{"image_size": 32, "moe": "top_k", "shared_expert": false}
Rows from block 11 of a small class-conditioned image diffusion model, named by matrix and row number. Rows with one number within an expert belong to one neuron, the router's apart. Each number is 128 + 24 x the weight over its row's rms, rounded and kept within 0 to 255. All counts start at 0. Numbers have three digits each.
After each expert's rows are labels from the 100 images, of 14848 (inputs lightly noised), where the router gives the expert most weight on average: "colour at peak" is the nearest of a few named colours to the mean colour under the peak. Only what is clearly more common there than usual is listed. The data: photos of plants and fungi (iNaturalist).
# router: router (model.blocks.11.mlp.router.weight, 16x384, trained with AdamW), inputs 192-255
# up: expert up (model.blocks.11.mlp.up, 16x96x384), inputs 192-255
# down: expert down (model.blocks.11.mlp.down, 16x384x96, transposed), outputs 192-255

# expert 9
router.9:168116170161135113137115098150131072090150117151126092130157111186068138116173146114111102091138106121079089110086130138135089125094122135133167096185129129152157126147131133147131143113111111
up.0:130103144138124165148119136116147119116109077153144164157191157133120100042169110113138110105146143121143051124109147042130137131097133155095125117120132118139121121122146133128133140129131131
down.0:147148110118120159100130124139157145110102129128114207072117169115158106154147191104142158161129134109108097076129146055145111118133100131094137096103093118112118135124125118150188112117161121
up.1:138064133147144130141120126130133108121115105101092020094127154180121111113174173108140125094117122111133107133135136168133103117101119154140151088215127095134133138140120114158079127148118152
down.1:109142147144157127136127110125131095147131140101180065159175130134119142144126122105131096112135096156107171118112127187128126082090151133179102127123094104157154115107151125138087161149136102
up.2:094135159118155130138157122116090148194098132112113153150137160120146133142121121155120129113139126133158110120136125101147146115122141157109136154110103116095098138128139110096087093119141128
down.2:053116151142119140137169128153109142170080101094142140164123074156146150104116100143176096110099154134112124100114111122074133169111135126099139143162122121096168140101126170124139173158114148
up.3:182155158140108144161112110081150131113128116147111078134076075169133134136108088136124129124123079132142161149105104121108127136115123161134129130000128141151148141134104171132097105127150122
down.3:169114129135126129159096133080074172095142137133109108116145150080178098107115065114104137128137138119129124109108126106174145138109124105161141182093116100123113113128116161153135111130093112
up.4:117097119136171116099126148146134075165092126132126132081105168139173103162073115175128109175120163118144074113131113159080150149143148141132137136139129125080141155144110100106124139114152120
down.4:081104151141145131129148133110091157126100091148106096130089105168155134145124150146121133137104133142142137162107106116155108151167134132141142131141150095114131105123168133080135120134112108
up.5:133133165140144149137121094121135148137153170085107112113100141121122136156104151146136098140117118119136165112129148175116090085109133115107099141119129126093147127123125097126076071141165120
down.5:107121116178129107135113107129163161104145112130151103167107116128145104128137157159128174098141126156137140111083160151117124119085137147142128135189129162090140135183078099106079117129161078
up.6:103133122130118154121132166168140133146082151127060143118141131119123106139115103148121138184140153117107137122109145152112134138158133115120164119181134140162143105120069143170117117114130163
down.6:105097117142095131157156152116150119098140129162161145118115091175093125157173129118123115127115127113131110124095118128120090097125129088132137057147148120189097114124115130126118176101161138
up.7:138131126128128155176120158090173097113118094155159123142132174115131151105143099164127139145136109133124106128145164135142140126146150095109150118133123146152126121123073135185151111137140112
down.7:148117126162159131084137141146136158141120120106110133151107143172074139142136139178133127153109134129074162152140094149131077080141123136100185154157118041138150140107075168152113109145119128
up.8:103180095118104151177155104134136141125097102166115099135183106145172059188142148094112138121142144128134149142175134140111112157094140123143138130094121168103135118151134157115098105127119121
down.8:148126141166120119116148133104104179124152083128105106183134098127157097078131145127130097126121140152184137189180107181108121122076149123148142120169133130097094144137122153090104136141147111
up.9:153140128136110147076113115120120112136119055077106121152155140101187150184104132153127117145125135118133116133168144125116140150158123100161151112133135115136141130128188144115134122134138158
down.9:129147135084114118158126125123120099141140120100129114152141138153147095200066146105117132162122123107103140158137125123132161103151115124075146123152129119156145124108132119115119130126100124
colour at peak: pink

# expert 14
router.14:121129134144118159100132173168130130116105133147121123122122113114145120170100144111147138186139122135136153141123183113129156136145168142112163156157105132086149091110158144105131140141135158
up.0:147125117123137144143133123158117134132114132110140126124132115130126064121121124103095109136138130138126132113073110151116101169142120140118084123070147136090135145130103109102063106108130096
down.0:186153111071137125156108144122103125103104123144099162167146143121125098139113116083142105162121163149111134114176141137109148144168130108134078133144144126094169124110113163158129123116112130
up.1:138147141167126084121144179087143114095140090147121136095117157127102161141136110111115134095145038147102187115154214151128152107138127112113118128116121133106096137120134194142093142159097095
down.1:111127103125155110110127204085141103162127109169108150139146120108120079131099150148144125093121149120124161143130034065123134132166107122143100136155108127114110118133154150120092176131119108
up.2:166112183128133119123168124113150129124134110129092108106129097135154145091111083102116141117112124151136132143159109128137149112155160165097156113150116111156116117053113138145140125145135138
down.2:154115119115115118133127124141131116129118158145120108120137146124160139171141142122158155144133116095125120123132126123160120087140152079094152102043116160175129142136136146119157114127143089
up.3:125123143153108105111150083123130082138167150112095119105170127119098160172111155135145118121145110126140092134146114127156136116095120133141069126126132123088147141088131106097126156137140104
down.3:115135130123113115123153099117120115161144110133140127132127102145110075139100142125138142115118136129143128125191179126191109118081078111097069099150170112125124114117106123153128151113076101
up.4:093139101132153101110152129085149174130173146091134163161155082135132174172152134138154090151106162113120127140131128178139160145132114103152125088201109133156135145138091114139100139128122095
down.4:129105124143185145105126140123137104130137124108125121140139136111117183159117136051174093161144142116131141080135107147135114119147131148154165170100123130145138129150136130129099112125131117
up.5:125153149146122117141132150137152132152153115120106121080119112135092129118154098105159122072123114131115165132156214141136092120136115159138126098151132138098119121099112174134083127142126121
down.5:130124123115096114146141126120128174146090136153156154107123140151116122091129097124115152172135184140127104114145190146101091135091120124140124126180128121117120135125187127150144109139108111
up.6:105125139133083142116145150196133115084140102140156150116151130091098118145096139081167104203140177117089126147158136107099131150147140122096112115119124131103148121097133113147150114133175137
down.6:065133125142144123111118122144166127113142136127096168067086114131110105136146150147121159132166110162104131123101141091097140142111096134095111135142098146118145151135103139106133124122137084
up.7:170138119146121165123138101158136142191118145107115131120144105098100121182075144183152103158117150138125055120146070133133113113106146138121159135185113117147156144142110114140143131116149159
down.7:146103122093115073130121168119182112143126128134107116129129149141127090092126168165156144139114168109118162131132074114112148115152116138126107119075148133118126146131118143136116180124105117
up.8:089131127141122106107134120127132071099079118111158103105164089135160122192122130090129139171113122127134131137115141163156129157127144134104132111128109135080134131123109120139126137140110141
down.8:114128112110125095140147132099148154132148133113143152123139114135125131129101100115128170119125123121100106129073124110161150072120119106153149124102137105125104121124106119118120115116079143
up.9:139186127151107140104143129097159089115162088142126140093147104134157093126176116146132125101147062103111119094155127130104112143124147119127138121152142124110119135147071156178073119144120130
down.9:119102114147127117146132123136170115124107139112106105097096093145099129134117145172138144107114122122159089086117159134103144132094130127099123135147123124143104127167084063148157147122138162
colour at peak: black

# expert 5
router.5:113121114128111139115118143116149141092136125151173113139143161072188111141106173116123082149139156139119150155124125097124113097122110088098155157107106153141154122155137160136187138113103148
up.0:103142140136115129098138143070141160125138134115144094131134156104166100143118138137165109104168095125129168145146146160103148107150117147105100093055161124111076131138098202162129151162140116
down.0:090156107135119144123142153121140179126076135101079136124110112117174147099129142107148121143121138152138167126139115161146134126154129131111113121191133126144117118147176116144114135144123124
up.1:126152097135162107080118125112195121130123116132110114122130152152157113136151137150100134123136139134138174127118149073110163157119144102142151118104138122091144130150144092150147144125106089
down.1:136168113118122096109135129134133114110085108145185124119149094158146076131078114115155137120123119146141195142130106125149138114084129142076123149129129114069147121094150113144110112151120127
up.2:129159148149162140124146138128177119155086093094138127105109156147161168133145114149142111126134121112119173122098145169126136123140150109145166143130161108129137147142181143194156151117160120
down.2:164100139127104115155120156132097125137117122113109097152171094173075128128151116148170141130162135101150149113148142160139109083111108093082109152124091103161097096148102100120153136137121110
up.3:118103151157122134152140140173147090113085104133163100119146133098126145151153142126121091097127148119146145139149149147112114109149125110140129107107145135125137148137156172120118131138138112
down.3:155195145148128122124138138071116147142167180173126132126131113127095130192139131053109158159116108102106125129119137108155158167119131162133092163143124146123145121165110169158122114106151136
up.4:118137110148097140142129134123139168039150119139155125124123117103149116169183196130148127135120143135128131145164115139135146112132128116109148144156125139163127137142095182096095113123114136
down.4:110154124125126129144120111138151105033210079138074146143088128132122131138145132086149136120124097126088155129096140104127117130123102126093121149091113135132141111129116070127099109129142122
up.5:128113122169112138127108130194116128106099070125111120141158132106136142138142152131122119121125107123131101134134166093122107116122149145117117167130149145075104124133147151146115130136125127
down.5:131227112131112136138138140138042125068135116079150171116149155135121139156149109068120095132151144089102134126118086126095176154154124132146111115125126137148155145140142158113134106137123144
up.6:114150141140129130122121153148157115086118095120099134118174094150179169160152149114148127119134126138116148128101104084121119093124157058124112144189119141102155116113085154171150135149121154
down.6:080128162120116153135099118119122142143143116140130152154119114060114162122101111103123114145103128146116148124157142107124154151149104139152153147144152103127114133130175094107154129124091134
up.7:139137137141141146140107146133122161127107143146145091126133141125134121152173158111109096104132110079123162121119096183155102087152134120137159141120138125138155077161112161112171111137116151
down.7:110091118152135118078141141131103119147117080089125151161119100113156057163121123123062164155118139129125123151130092165124166113116120129117104107128177126133133153114106085132175124121113150
up.8:118114152157151118147147124131108100101087132150148089154115098142144141101153132172119125130155097151097191158139159157136150112137119099109090095133130143115126195110105123105138153137154116
down.8:135125103138106152183126135142115103139110163139102131099151133134093129109125120140136148144105119145119151072108101145157145138119150120129113111154096203100157078135101112089154125126148114
up.9:115148182120108164144141079096140107152091110073153120102083129148161127144155123134136135125127168132140115113122125122131129136112114085146143122100111154110104156113122110114106128106131149
down.9:137120120194137108101121127120103136168134129125134139132115151099127178114143151108127132152114165136134147155121118125143172160139133119123137144146096133111081137139140138131116136109150102
colour at peak: grey

# expert 12
router.12:164108128165127104155120133132130142136105065136103117181109116171122159114112131153114186184137110108119173104133112134114109143169163132099105175147129142151122118108114123153126132119146149
up.0:130126113156127129112122146154116157141121152174129090153119093126168088157116106122186103136112118129131186139138143109130126116094117145110141117142133117161090139141118123143085116115125128
down.0:117104129148138153135138156136130119094135133121111117096081072141115128092101092115094148123152125095089121117138146147117123134140140129114147126172106096131127130097074077132162130119120110
up.1:131127119126140130115116154096118139081166084109122117110124171140128138172132124167122092143151148139118124105167124100108073162132132144118158144124140112173143126148131146138110125132129130
down.1:115132137119160127115133146086128106091121166086162154150122124161111108081161077136135160139127135159130115127133123141102104163143164139135139118122117132155111168118092106130122146124102142
up.2:086100136137132121134126127095145146144171096179078124152131166119117093112128177109156124123135102121104124121102111138147155106123145152143141145128111134126113129126070167129123112159125151
down.2:139085137107137144136104092085098123166133103179117132121120118101122126148151126157153115130149115149142158119090126106135114135120143104130110119152135121138129092128130168127120141124173147
up.3:130129115120120144126137133190148129132141078160138120175123163125126093154115126139156128192119193136141111127133120136103120088131113154108118126117117133096126127114125097192171082137141143
down.3:183115147134144093110123097146158151138105136143085156116154130137130103118103156126131150108132130135133088131065138110114144113133112148089131152128161156131126112136093156094143133120122099
up.4:072168124137127124115117127090100145123087078128103127129094093089131149105120141116136122110130137112147100122140154120128154160157147150154102097091118150143112112112118148117145124127137136
down.4:134134131132151124109131115179125140139100105106100127131164125159147122121091096054128155152128129133113147128144142121151124110134135128115137172088140103117129144151114106076163121120157132
up.5:129140114154170164121130144136163073140132131131129083146110111124152119143123157151136102150135114130136105133158169138102119114120119127083117119105121122097118143153112086130100121157128147
down.5:105128149124139139114125138111136121095128124101135147123119104147106110083162107154109166116140138104102137128127130138123144118160165147112124147094135080109132135092166131173156119127089121
up.6:102105092156128136151116140132148118126179143151089130161128091141090149106143141118113147115140068107137115115155124145153103107093135124139138121140125088199142096141116157139145092139155126
down.6:126130081116113132135172131178134133147125195168171103139102133092145116160107102142147102124077127154132147121146100125104136106147156139125122111142143116168148118128149183128069140106156129
up.7:125128131149128145156149094148144125153104151159196133109134120104161118123104141155155089137156110130136144138075143106131139114153147158117142128092140170111127130100158142071163139092137104
down.7:133123117143128150117127145095135128121176135131118165113110125118140141153146095132138139118105125122136154114159169119142120164126111091151156140164125129093172131128091138133149101130147129
up.8:162127128126142107145135128116132176154105087118153122123107093139110124164137114138145154150108109137139129119129122105122110149141133133147124181147128126168138132127075101132136121118142129
down.8:156118124153117129130119128098147100132145118103080153153084160091148099070098112126139126136172119093116111110126124140131132171139109134118138139126123138202158132098202102129140130134090143
up.9:120107125119114109116136115121136116137108104164166131162180123159100159138116133139130172159100096142124100084102132074159145123147159161142143148107130128116109148155107135143118087123127149
down.9:144070098107149150154102124090129112143115120088068154156163115108145128091170092146136133110124125143136095122101126143135160120102093163131148161145126102121126137113154117141175114130143123
colour at peak: pink

# expert 11
router.11:105139154148085133099127119131125140120119138146146117136134128108199116127088138130073101155136147140118143154109118099122127095122106111125118131100119154137148122113151145131149140105118150
up.0:098183118143093117155111106134158189142103136142130149107136164147142106146165131150157111143115100137135143150130148102119167073119137206126122101115129128150115156131158112160087110134132127
down.0:154163118111101093184085122164151128108163166103135135138132138138120115089105124152131135140149151136112126129131122144104116089147128133126157126116132152094117110098091115132135131143160156
up.1:194132119153116098128128152117151160107171157143090103154116143135171165187116160165110129127109104146129152102124172116114158109149148109131138138157129115165124135146157151179156110152126133
down.1:100108135137116102176124141145131110161158083152131104138150144136114164140129139169129119135127122098069100123105135118105130098105115181136129078126151139104137152127136113163156100143129136
up.2:135149152164111148156164091147137165151140152127104119109101145063109120156064136130116121128098125121146133138116140120126140134112151114098151113169105134093122133123130154159116117155130136
down.2:114116108172165108132108106172164152152129151107155111093156155161155176095173121149164147171127112131151152118134161064123109124166089176099113109109145156136120108153119116130137148105140128
up.3:167144137140130162143133128143126121112124160101161137111154118141146115105177134149148115160118128145131168144109126148134098139144141108108128175161095107144121124125120174115080135131132120
down.3:141093107115109120115104125123107090139138109111119169127122105150149136126102086136155146145126119125156171118151112127135104123155119139125116106145135129073137135079105162109113158166143131
up.4:146091118108105142174150124122149128201139169153142133172106112146119159128108132144126174158125122158118143129124146121124106142143106151121113153134123157124132123126101144131104179126150119
down.4:124133121133107160100144125152123115143108127137062147129100093108078084139122111154125151089110107132110070142095148114102140151144103139104117116127132127149167144154118131148136133148151144
up.5:130145143145098103157178127089141107103133134085129123171107064135151117143138113126119138133092118160133129084084115151112147155144109118139119103114140147140129119158170152150142097118132126
down.5:162172124150166111144112097114167122127108102093108145128160146086131126132119141084127133132148099111172171132132141146137158100117099137105135088126152092077130105142105099113132147132146124
up.6:151154133124130162153149103139154119161081144181157144129100114131132213102146116142146110119163116115098157098127184138137101118158113153121160149131134124158138097104100130141114116135131098
down.6:125103117114108139148109117118131134122178127109128155108103110112141134147127164132136140090137112111160083152140154121158105107124116091135138144162122168119138092180141127162124156128158095
up.7:155054150134113142147133155131125118120165150140113109131090123153073149131101098133139139192130133151123101156111122126098119126136142203151125127117162127112121155125133131160102118124134130
down.7:090112134146171100167129128145075154120095127114091087089148130136140112073156151192103151156155164117142114113121115143126170121114129143145203148178102133144165141096134152110147110125107118
up.8:110127167115125126137136115133150142115147121139101120163130106133117128121210131165156128179132146125149106121142123076098161139163121114090142099111135136092123128129151139107122181105159123
down.8:099172140108119113154108140123122118138167171170157101123134143115140154114105104120146115091135114119134154123160139122137166094122115142116120116186132123075120122174145122122144115162131131
up.9:130161161143142131154133151188147146086153127123061090143110181137185086152104111126105135118131126100129093126113120094126168109112102112097109131122139107115121138154164135069100138100136118
down.9:142127159105168140096132137184136133118119122123130062116094103113135106132110134092140096118124138144125159140159150137079118135089103150159137175160146100081149153117147152107139107123135156
colour at peak: grey

# expert 6
router.6:102121147097109123094133101122134150154122189135184109131147133127175106129109111136077082161123142139138138142120111104136135110124115081123142120120118157129132085113151113119157135128111144
up.0:116114137142149120126111158113115108141139138076165178106103097120162133094136144092116116121112150103150162156137096167138169117128095135174130089149173119222148123137087114139130119130156096
down.0:135128139132107148119127100080114112132163137128143143150108077149108129163125138124151144124147123162135136125155129143131127175112159107111150118121114111101108113123116111101132107109171118
up.1:110134094167160120109116106151167148093128081101122088131107107124123106106154141105104160130136156108106125147149125124132146148124114132103120115141095151193117148157134120137155144141151128
down.1:109134133124151132117124141133041144133146120155130128117161115099175104151166151116105115146144103120113104156139120090161138136107121187144102101104172134083139144107157145128127154130142133
up.2:162134142149147098162138130104140105143120131101137158178155149107148141101125111141129100176148128150092097114113115081116137136142106097110174087168116161176149166148064113150140136108138114
down.2:153085147105116129115126115134173083104159078125132178144133126069117107076082096183164114107146148116126121144111100115121098140133153099138100120105145112128109142100115130147133106121102096
up.3:155099174139137134183131129142131123127159161121140089121139123149180169171132150131147133167124133141173119145134132079153122116113158153115163127128116112090147103120123130158138117120142113
down.3:139110102131107146123111098094128095155167158134133154148152097079169133115135147131133110133164127118120169109148118144161129163111135141136124089146131141093127117101128127119124107144109109
up.4:128142138150156127129116126131145136109149136123090111159080179142118114166137133147151126141123137145155137111150141134149134130134138151105105106072137098098113125139112133140100139128151108
down.4:103172122126161148100115119106052075113142125116169153131165124118112180104145142111121136115105107123149117108143135135132159148155139125100113124124117158119156091130142134155123129113102109
up.5:101096187141130123133105167131142122105157106168123122117163165132126153137162101146176117102170108117153149124141132117096110131110148133128167150148130134167101134122123141122155111136139103
down.5:135104115197110104122143150124128128121143110161134129118127123190173093118115127132131153115113127123141154151146155107120145109126093084128117107103132140098149153166116157115078169152134147
up.6:171138139147144153128139134085140136122187131118138093130130145135140099186128158101113141116129065128139107129196132120132121135136139123122117137148126125121115130119189098147131132167100114
down.6:141178094122113115132138131146092150151094135103160126104140117084151157120124096087086135160114133133104113140125121117139181101131123139126170132063141147131120125120079131147158126107120130
up.7:133149154134144154155134182104108129130112161131113091124117148148158125123127185126115104138118109124127114139141125140114139183107143114127126140108175142107124147108082142169146136137116122
down.7:120106114175138120152117170144136146138144116113115096111133154081119160121144133096114115109151175114118121105133142146122132108153129115126134119119135110127129139123111126144151100152131137
up.8:126156086115126114122143125135153097106121166114135126122086116117126065173130134080142135167115069137078104128113089123144147128119119134124171129134115112138087134128098119125113119133119161
down.8:118131138138154139158132119172115121143100113127132148116139145066122137125157137128088159130141158125130125128169144134144147085148130126108101109119147123104149136120123161138151086134100153
up.9:156107124152164128110152143101182122139145087152111129077121121125085162135164105124139153116114130157131104112130130109144136132140128169112132096159152171127152099118167147124146141169113150
down.9:130080102146109123117141143104110097125125108127151162142136159143083097133121162123136096091144144097055174143079113118142150101135141147104146100213136145111159132155132143141084145129111137
colour at peak: grey

# expert 13
router.13:150117164164125116128139120180130088124143121116128165085113103169095157085111067106096160079120128128120134100138108170102117156097173144100115137060130100136158145120121138127144152129133105
up.0:113144099128105126122159148163120113091089144138162105131122145178132109091136149103160141099112114108150147122141111125195119123115134140124117133127093126166134114120126203137144157126126125
down.0:068146158138141145175156145185143164139168119147073119143106123117094113147116130104139074139128120102120133131078196147053128111114122132127114127147179131112116144141127078162148131153120134
up.1:114155180155098148128123090136129173125113132142122146089149094095141145143072114141132089117137151123143125110097106124157118147119144146138162103131139143127098147132122122109084130123158115
down.1:101094096141127129094158181153140144125097136138121110107155130130131128142178131094130097146126147129150139127061068125022170100163124128139141127110108129176155153098122164145110165106087162
up.2:091150149131139141123132145163121177123129117077113132070150125174137141176093096089159118128144097143082132124111138148165101151127136145144127160153126171115106124100135096078125163105158147
down.2:104108125094101120122149160130148148113138130133156112109125208098132115145126140068133091131103171118054147131139120094088095155149128165130140116092122127167128162155151092080111143131117147
up.3:171062116154107111128150126132123157216056127135118117145133170149111093132162149099109136081134146115129141115139133128116132117128151168145135163144142116143132140145160135118168125122124144
down.3:116154126145086138157119111097129152116136182091137113154119125105174088087132099138156121118134127089134147146129123136144046142155126124142153143148158091118123134115121134084148163099140110
up.4:154151102162103151135116095150183133130152102112111076169116134113092186111111123181153155189141114125138119116114115071117132175147138103089114141114095155115114133167138138122118144129126134
down.4:133137129140133125105135146129108117096121130150105124142166193140183159144083168141131173127139148156090122102153106146121175107154121190129139097101123104140131138109105136133141173121072132
up.5:127144118155119119112135150135175123127129059206126156136140104168104081116172104139146125141140098141119135129148101101151113123143140167118157144149138125208146137140123159134148153152128109
down.5:117162111161097152168108115101168171126165141139135121131096142112137126120158104134089147112131147134094139124101155119119121120134154105184122102192122135101152104132096127089121154135159139
up.6:137131131142139147124114141162135095165184100109122130118101123131103134114169140180163125143151178131111103119107113128096153104163148096087148124117130133091138128124113126175112113107141118
down.6:096171123134166136091133133103106156089142142167093141121121119164127107129102107153116165164130113130114161150110140088131147143174138159079155136167139100069135112117140126092133144122143089
up.7:099162113125186099133108124106140097130165114104077185055173146120131155145144131098118100109130118115149094154141148153116108116139096144115150141152119137129121148171143153159140136119112143
down.7:117157149099174146135096126116107138101127146130109141094148153094161098155142120124155147136123119112144146133135154109117155146122084101123149124120165054134142127134156149122128126108148117
up.8:136121132127169151098118133153139157135097127130092132140145123125099111164153125123134144135129129108133118120150129125142122166156150154148159135092124143199127100125115115158139159146080139
down.8:114100123130163174111139120125101082134121163120118142121121133151132149134138134175100138146152146122134130123171130092116126132114156144116125153129125140134150133104096123164135111139146142
up.9:143128103148106124079129127161123141138152132082121155111081106142118140075103099104117153081127130150110122124123108131179108081131125155144133127080128104126142143131109082120097137119123139
down.9:130109148128123126122124119188164128108163100155127145167200153140132155113146157102139093125140109148159138121134159115074158077105112136124122096153139125083162142126133140139093134138127146
colour at peak: green

# expert 3
router.3:147135141136175100142129106150133164148125148132122121163129122093120117126109145118098162173130127121148147143101139061129153142175077138110215122136138134127135125164147110138167132124098132
up.0:135130162112120127148151140109134153105140114129079132143128090157153151095110103142106124107121125155143131123131125117174113166154135130138158096173111111166112103072140133169125127151135131
down.0:128097125085137114119129110130136158112126140160151128121122184122202144181138144107157125134131132125118078144101118117141122096140145127143144142100138148154154127163122119090155150126105087
up.1:128167131136165131131147144083123143138104142113100085110089134178134125168139101148132146086125128116142148128116128189119113135103116126138151089155149116142117140141118136112150160124128131
down.1:124143105115131137096126121133163104184145132186156120126133168139100105151116110179097116101137118117147143138151152122123132121138117129129091145110116120085166124130115118126137121121140124
up.2:182092150136199108118115141067142117152154102116130099134180077133140151129209136160138139113126177136111131151173137098129167148160121104117124113118150148106157131120137130152119126126185099
down.2:166107118152127184187108095111130163170169105187144115127129125116137150105172123116121105133132152139133133174135081131128129066142139145138119153117158111141176097136156095126095107175089142
up.3:101126130156113103094138149153113154150180097156118144108133129139067156159138139131124145139131130133117137116147125151114130115152128105168139119087131120090112134132178135177148122130126136
down.3:115139094155146120141089147123129121132074135117108134104120134163125137119129120149082167151107101118110142126195115086139110140155100138117107119188139158116113116112113152144139162094091152
up.4:150158113140136128170136137150144074088096101085084078102116136123138148093108132168135101128120133118136123125143129104140102130089106191172120104136119126156113113120131142103072121128140131
down.4:141130121097104107123115145067157122127166095163115159132128146170134141102126107156130133146113103130150111113108124076152157081122132115092153125095159116084147135134151114103102115146132152
up.5:111125128123155151149134100143135109145101160151117110133185129133161052133140101128138124091144153115125128121140128100091161163129105097135151119094141127134115127136164134088127154113140099
down.5:146156095142158102094094134154128158082111128129122141115143120149134102155142131098137138113116112132147090145138109115110142138135112116102092136178142138132133120098093103102127124113128139
up.6:126131089136167125163162117142148172138117131116118141151099163136149120132154127102115147096135114137152137091120186136164149100142126195122128076095152108134111149141132109136082130108101122
down.6:175126119161133120182103148125154194093147142135148114176129105089096131138113126126120108118136147116153123159138080141114121137117124084116153124131155114126114093176129179136098155128165154
up.7:140152133135146131138115076137154116089126136109137143151129096116122123087153138109152114168127222128136156120099138109124127136189115094134180151078145134142158136136150083170146101122139101
down.7:142127186108120092121154081188080142101103135104161129133111144109123126178115174146084136092127147126159169128115167134109134143104100149111163151164152132143166123160116124128157097131125138
up.8:130080128134135126070147135133139101148123136157090050097149126168085147183187085084185132130120072125117196144137119117157147124131169171111125098117118123153133106125097138139076145114116123
down.8:130092167137147138168091115113086130121160091086099139105084109116143131114148132150101143166109142115101141143131109125107074090127117147101154129124110131136171096091111097101166106096167097
up.9:123152141135173121102126168111152130092187122133125115137160139102115134136205118127149129111137104130138153136145130119154144132125157125126141172098138132074138106150112139145145134145154141
down.9:125106112164167103114136140075140101145100137103145163136115107161137108119142186085136117105139111144113085119091115168110140152143108110087101147095116139163154108132130089136129143124136143
colour at peak: pink

# expert 2
router.2:150142133141130121091100147136131133142108140150142122108140119148169127104126152154178130157125124125156113104149120160119146108108095144143117108136145105148129155137126111110092138118120135
up.0:144119098117121147098073159118144140132149128157118124129162122126139122136081127151173128123159153158111126141110151129134123110127126129146132129130127097139121173158134122126143131115161175
down.0:140111135145120145144155133128135118160159145098144132106085141111144125140178155146091146152097114106095163096095121125156128125132144112136123128146162134129126092141143135112102152134131137
up.1:108103121150069086128123140131136126153145145139112147137106101115135115104167126113087157118087136154154147162107117135125147158122069116170107120152169160115138132125160115122097136129121115
down.1:104116114148138113134095115098116122130138160133147137140116112116098145122125122132147135112156150118152070148134126144131073120132133120164138092165128132139123117125135139137107107104145186
up.2:143125131099093148094130127098129114122082118083129132136188118134121132120159169136186117108149147110113162152131126160121083136117127127139122138088103124151137117157184119151188107075096109
down.2:138135084147124154114106104123147133084132133191135129114126173149108133154087166129090162135117176141166145137141152131163139126166087107141129077206102111163123143130146121127143090131071128
up.3:119114140123139107071140140154151107118133117151147119091113120133143165099130146144113106119112134086162190084187115207117125134149126125127144117154145137112126093147163098123157133125120142
down.3:126113120144093109120120091122087083172120154165147119143114124098158147117127135144145135097116091155153116169102119150140130074116132149093138047133150125129118145136134160156096122115172117
up.4:106140103103094097098103154151132127138152121107129150124073163093121139146096130128205114117102130106128097118138172186115135134140121138157159136133149081126120113116131152093091137133110149
down.4:129131117150128109076155151108100132132117127135101108136107101103129129100134123152159120124144143167162144111125122126127134151118157111130095131103132134136106137112129125122110158150119120
up.5:147092122152145115069136107098146114157095179137148147127168114140114103057161106108101124133140116092122117099132129148096143185159075098158130121135133145178107128122079150099108134100141118
down.5:136091145146133141131120141086144120143108130154130147153143119114111131141136149145142135107139146134134189148123134138137106146132126109101143152147140137171152125133116129127125088158150167
up.6:113137130140093121127177183171136132122113136127188143163126105126124139121104111145127091161122149114128109123131121123106113132071165166105141122183108141176147154134139140174170103095111092
down.6:127110127108122151113082161150143194137132125137108139163144133128119135143157082144120138170125127134126124165140122115142150129131164131139106091134124158168109118132159107147144078149115113
up.7:160162110147181109112102137155147160152157124163108131114105163150138136084125100174128108103128137139109132136146131137160164114109112169102164068181133124179172144152069114139104144120109102
down.7:185084152110083109138127114110117153138144164098100138114120102166153110116073141138162111113094128135110078133099100128110185114167126131113132133083122153162135122154126135184100167117121102
up.8:149110121189161131153145147172135116129125117128104095143126101131137131163131121083133085102144134151148118064130138141157128097104163158134120094085091138152167155151138119122141133124138145
down.8:118149135151114099128140076122141106109150105104111141112138140123113147139118119119129125131136132132118120065113112124125165145105138127123156122127145123159157155137080146186105140086111139
up.9:139113134099127154156083138122118114098109119134141150092131125134144100132123094089124147117156124081101105217134120119127125138124123152152125143157092123132127161107129148106114166133124147
down.9:086073116138148111120169153129157136149131132110130123102112115144113105153108111116088113112099132160117101065140107155087150140120123113119083125136105157106151103161109112121166150125144089
colour at peak: grey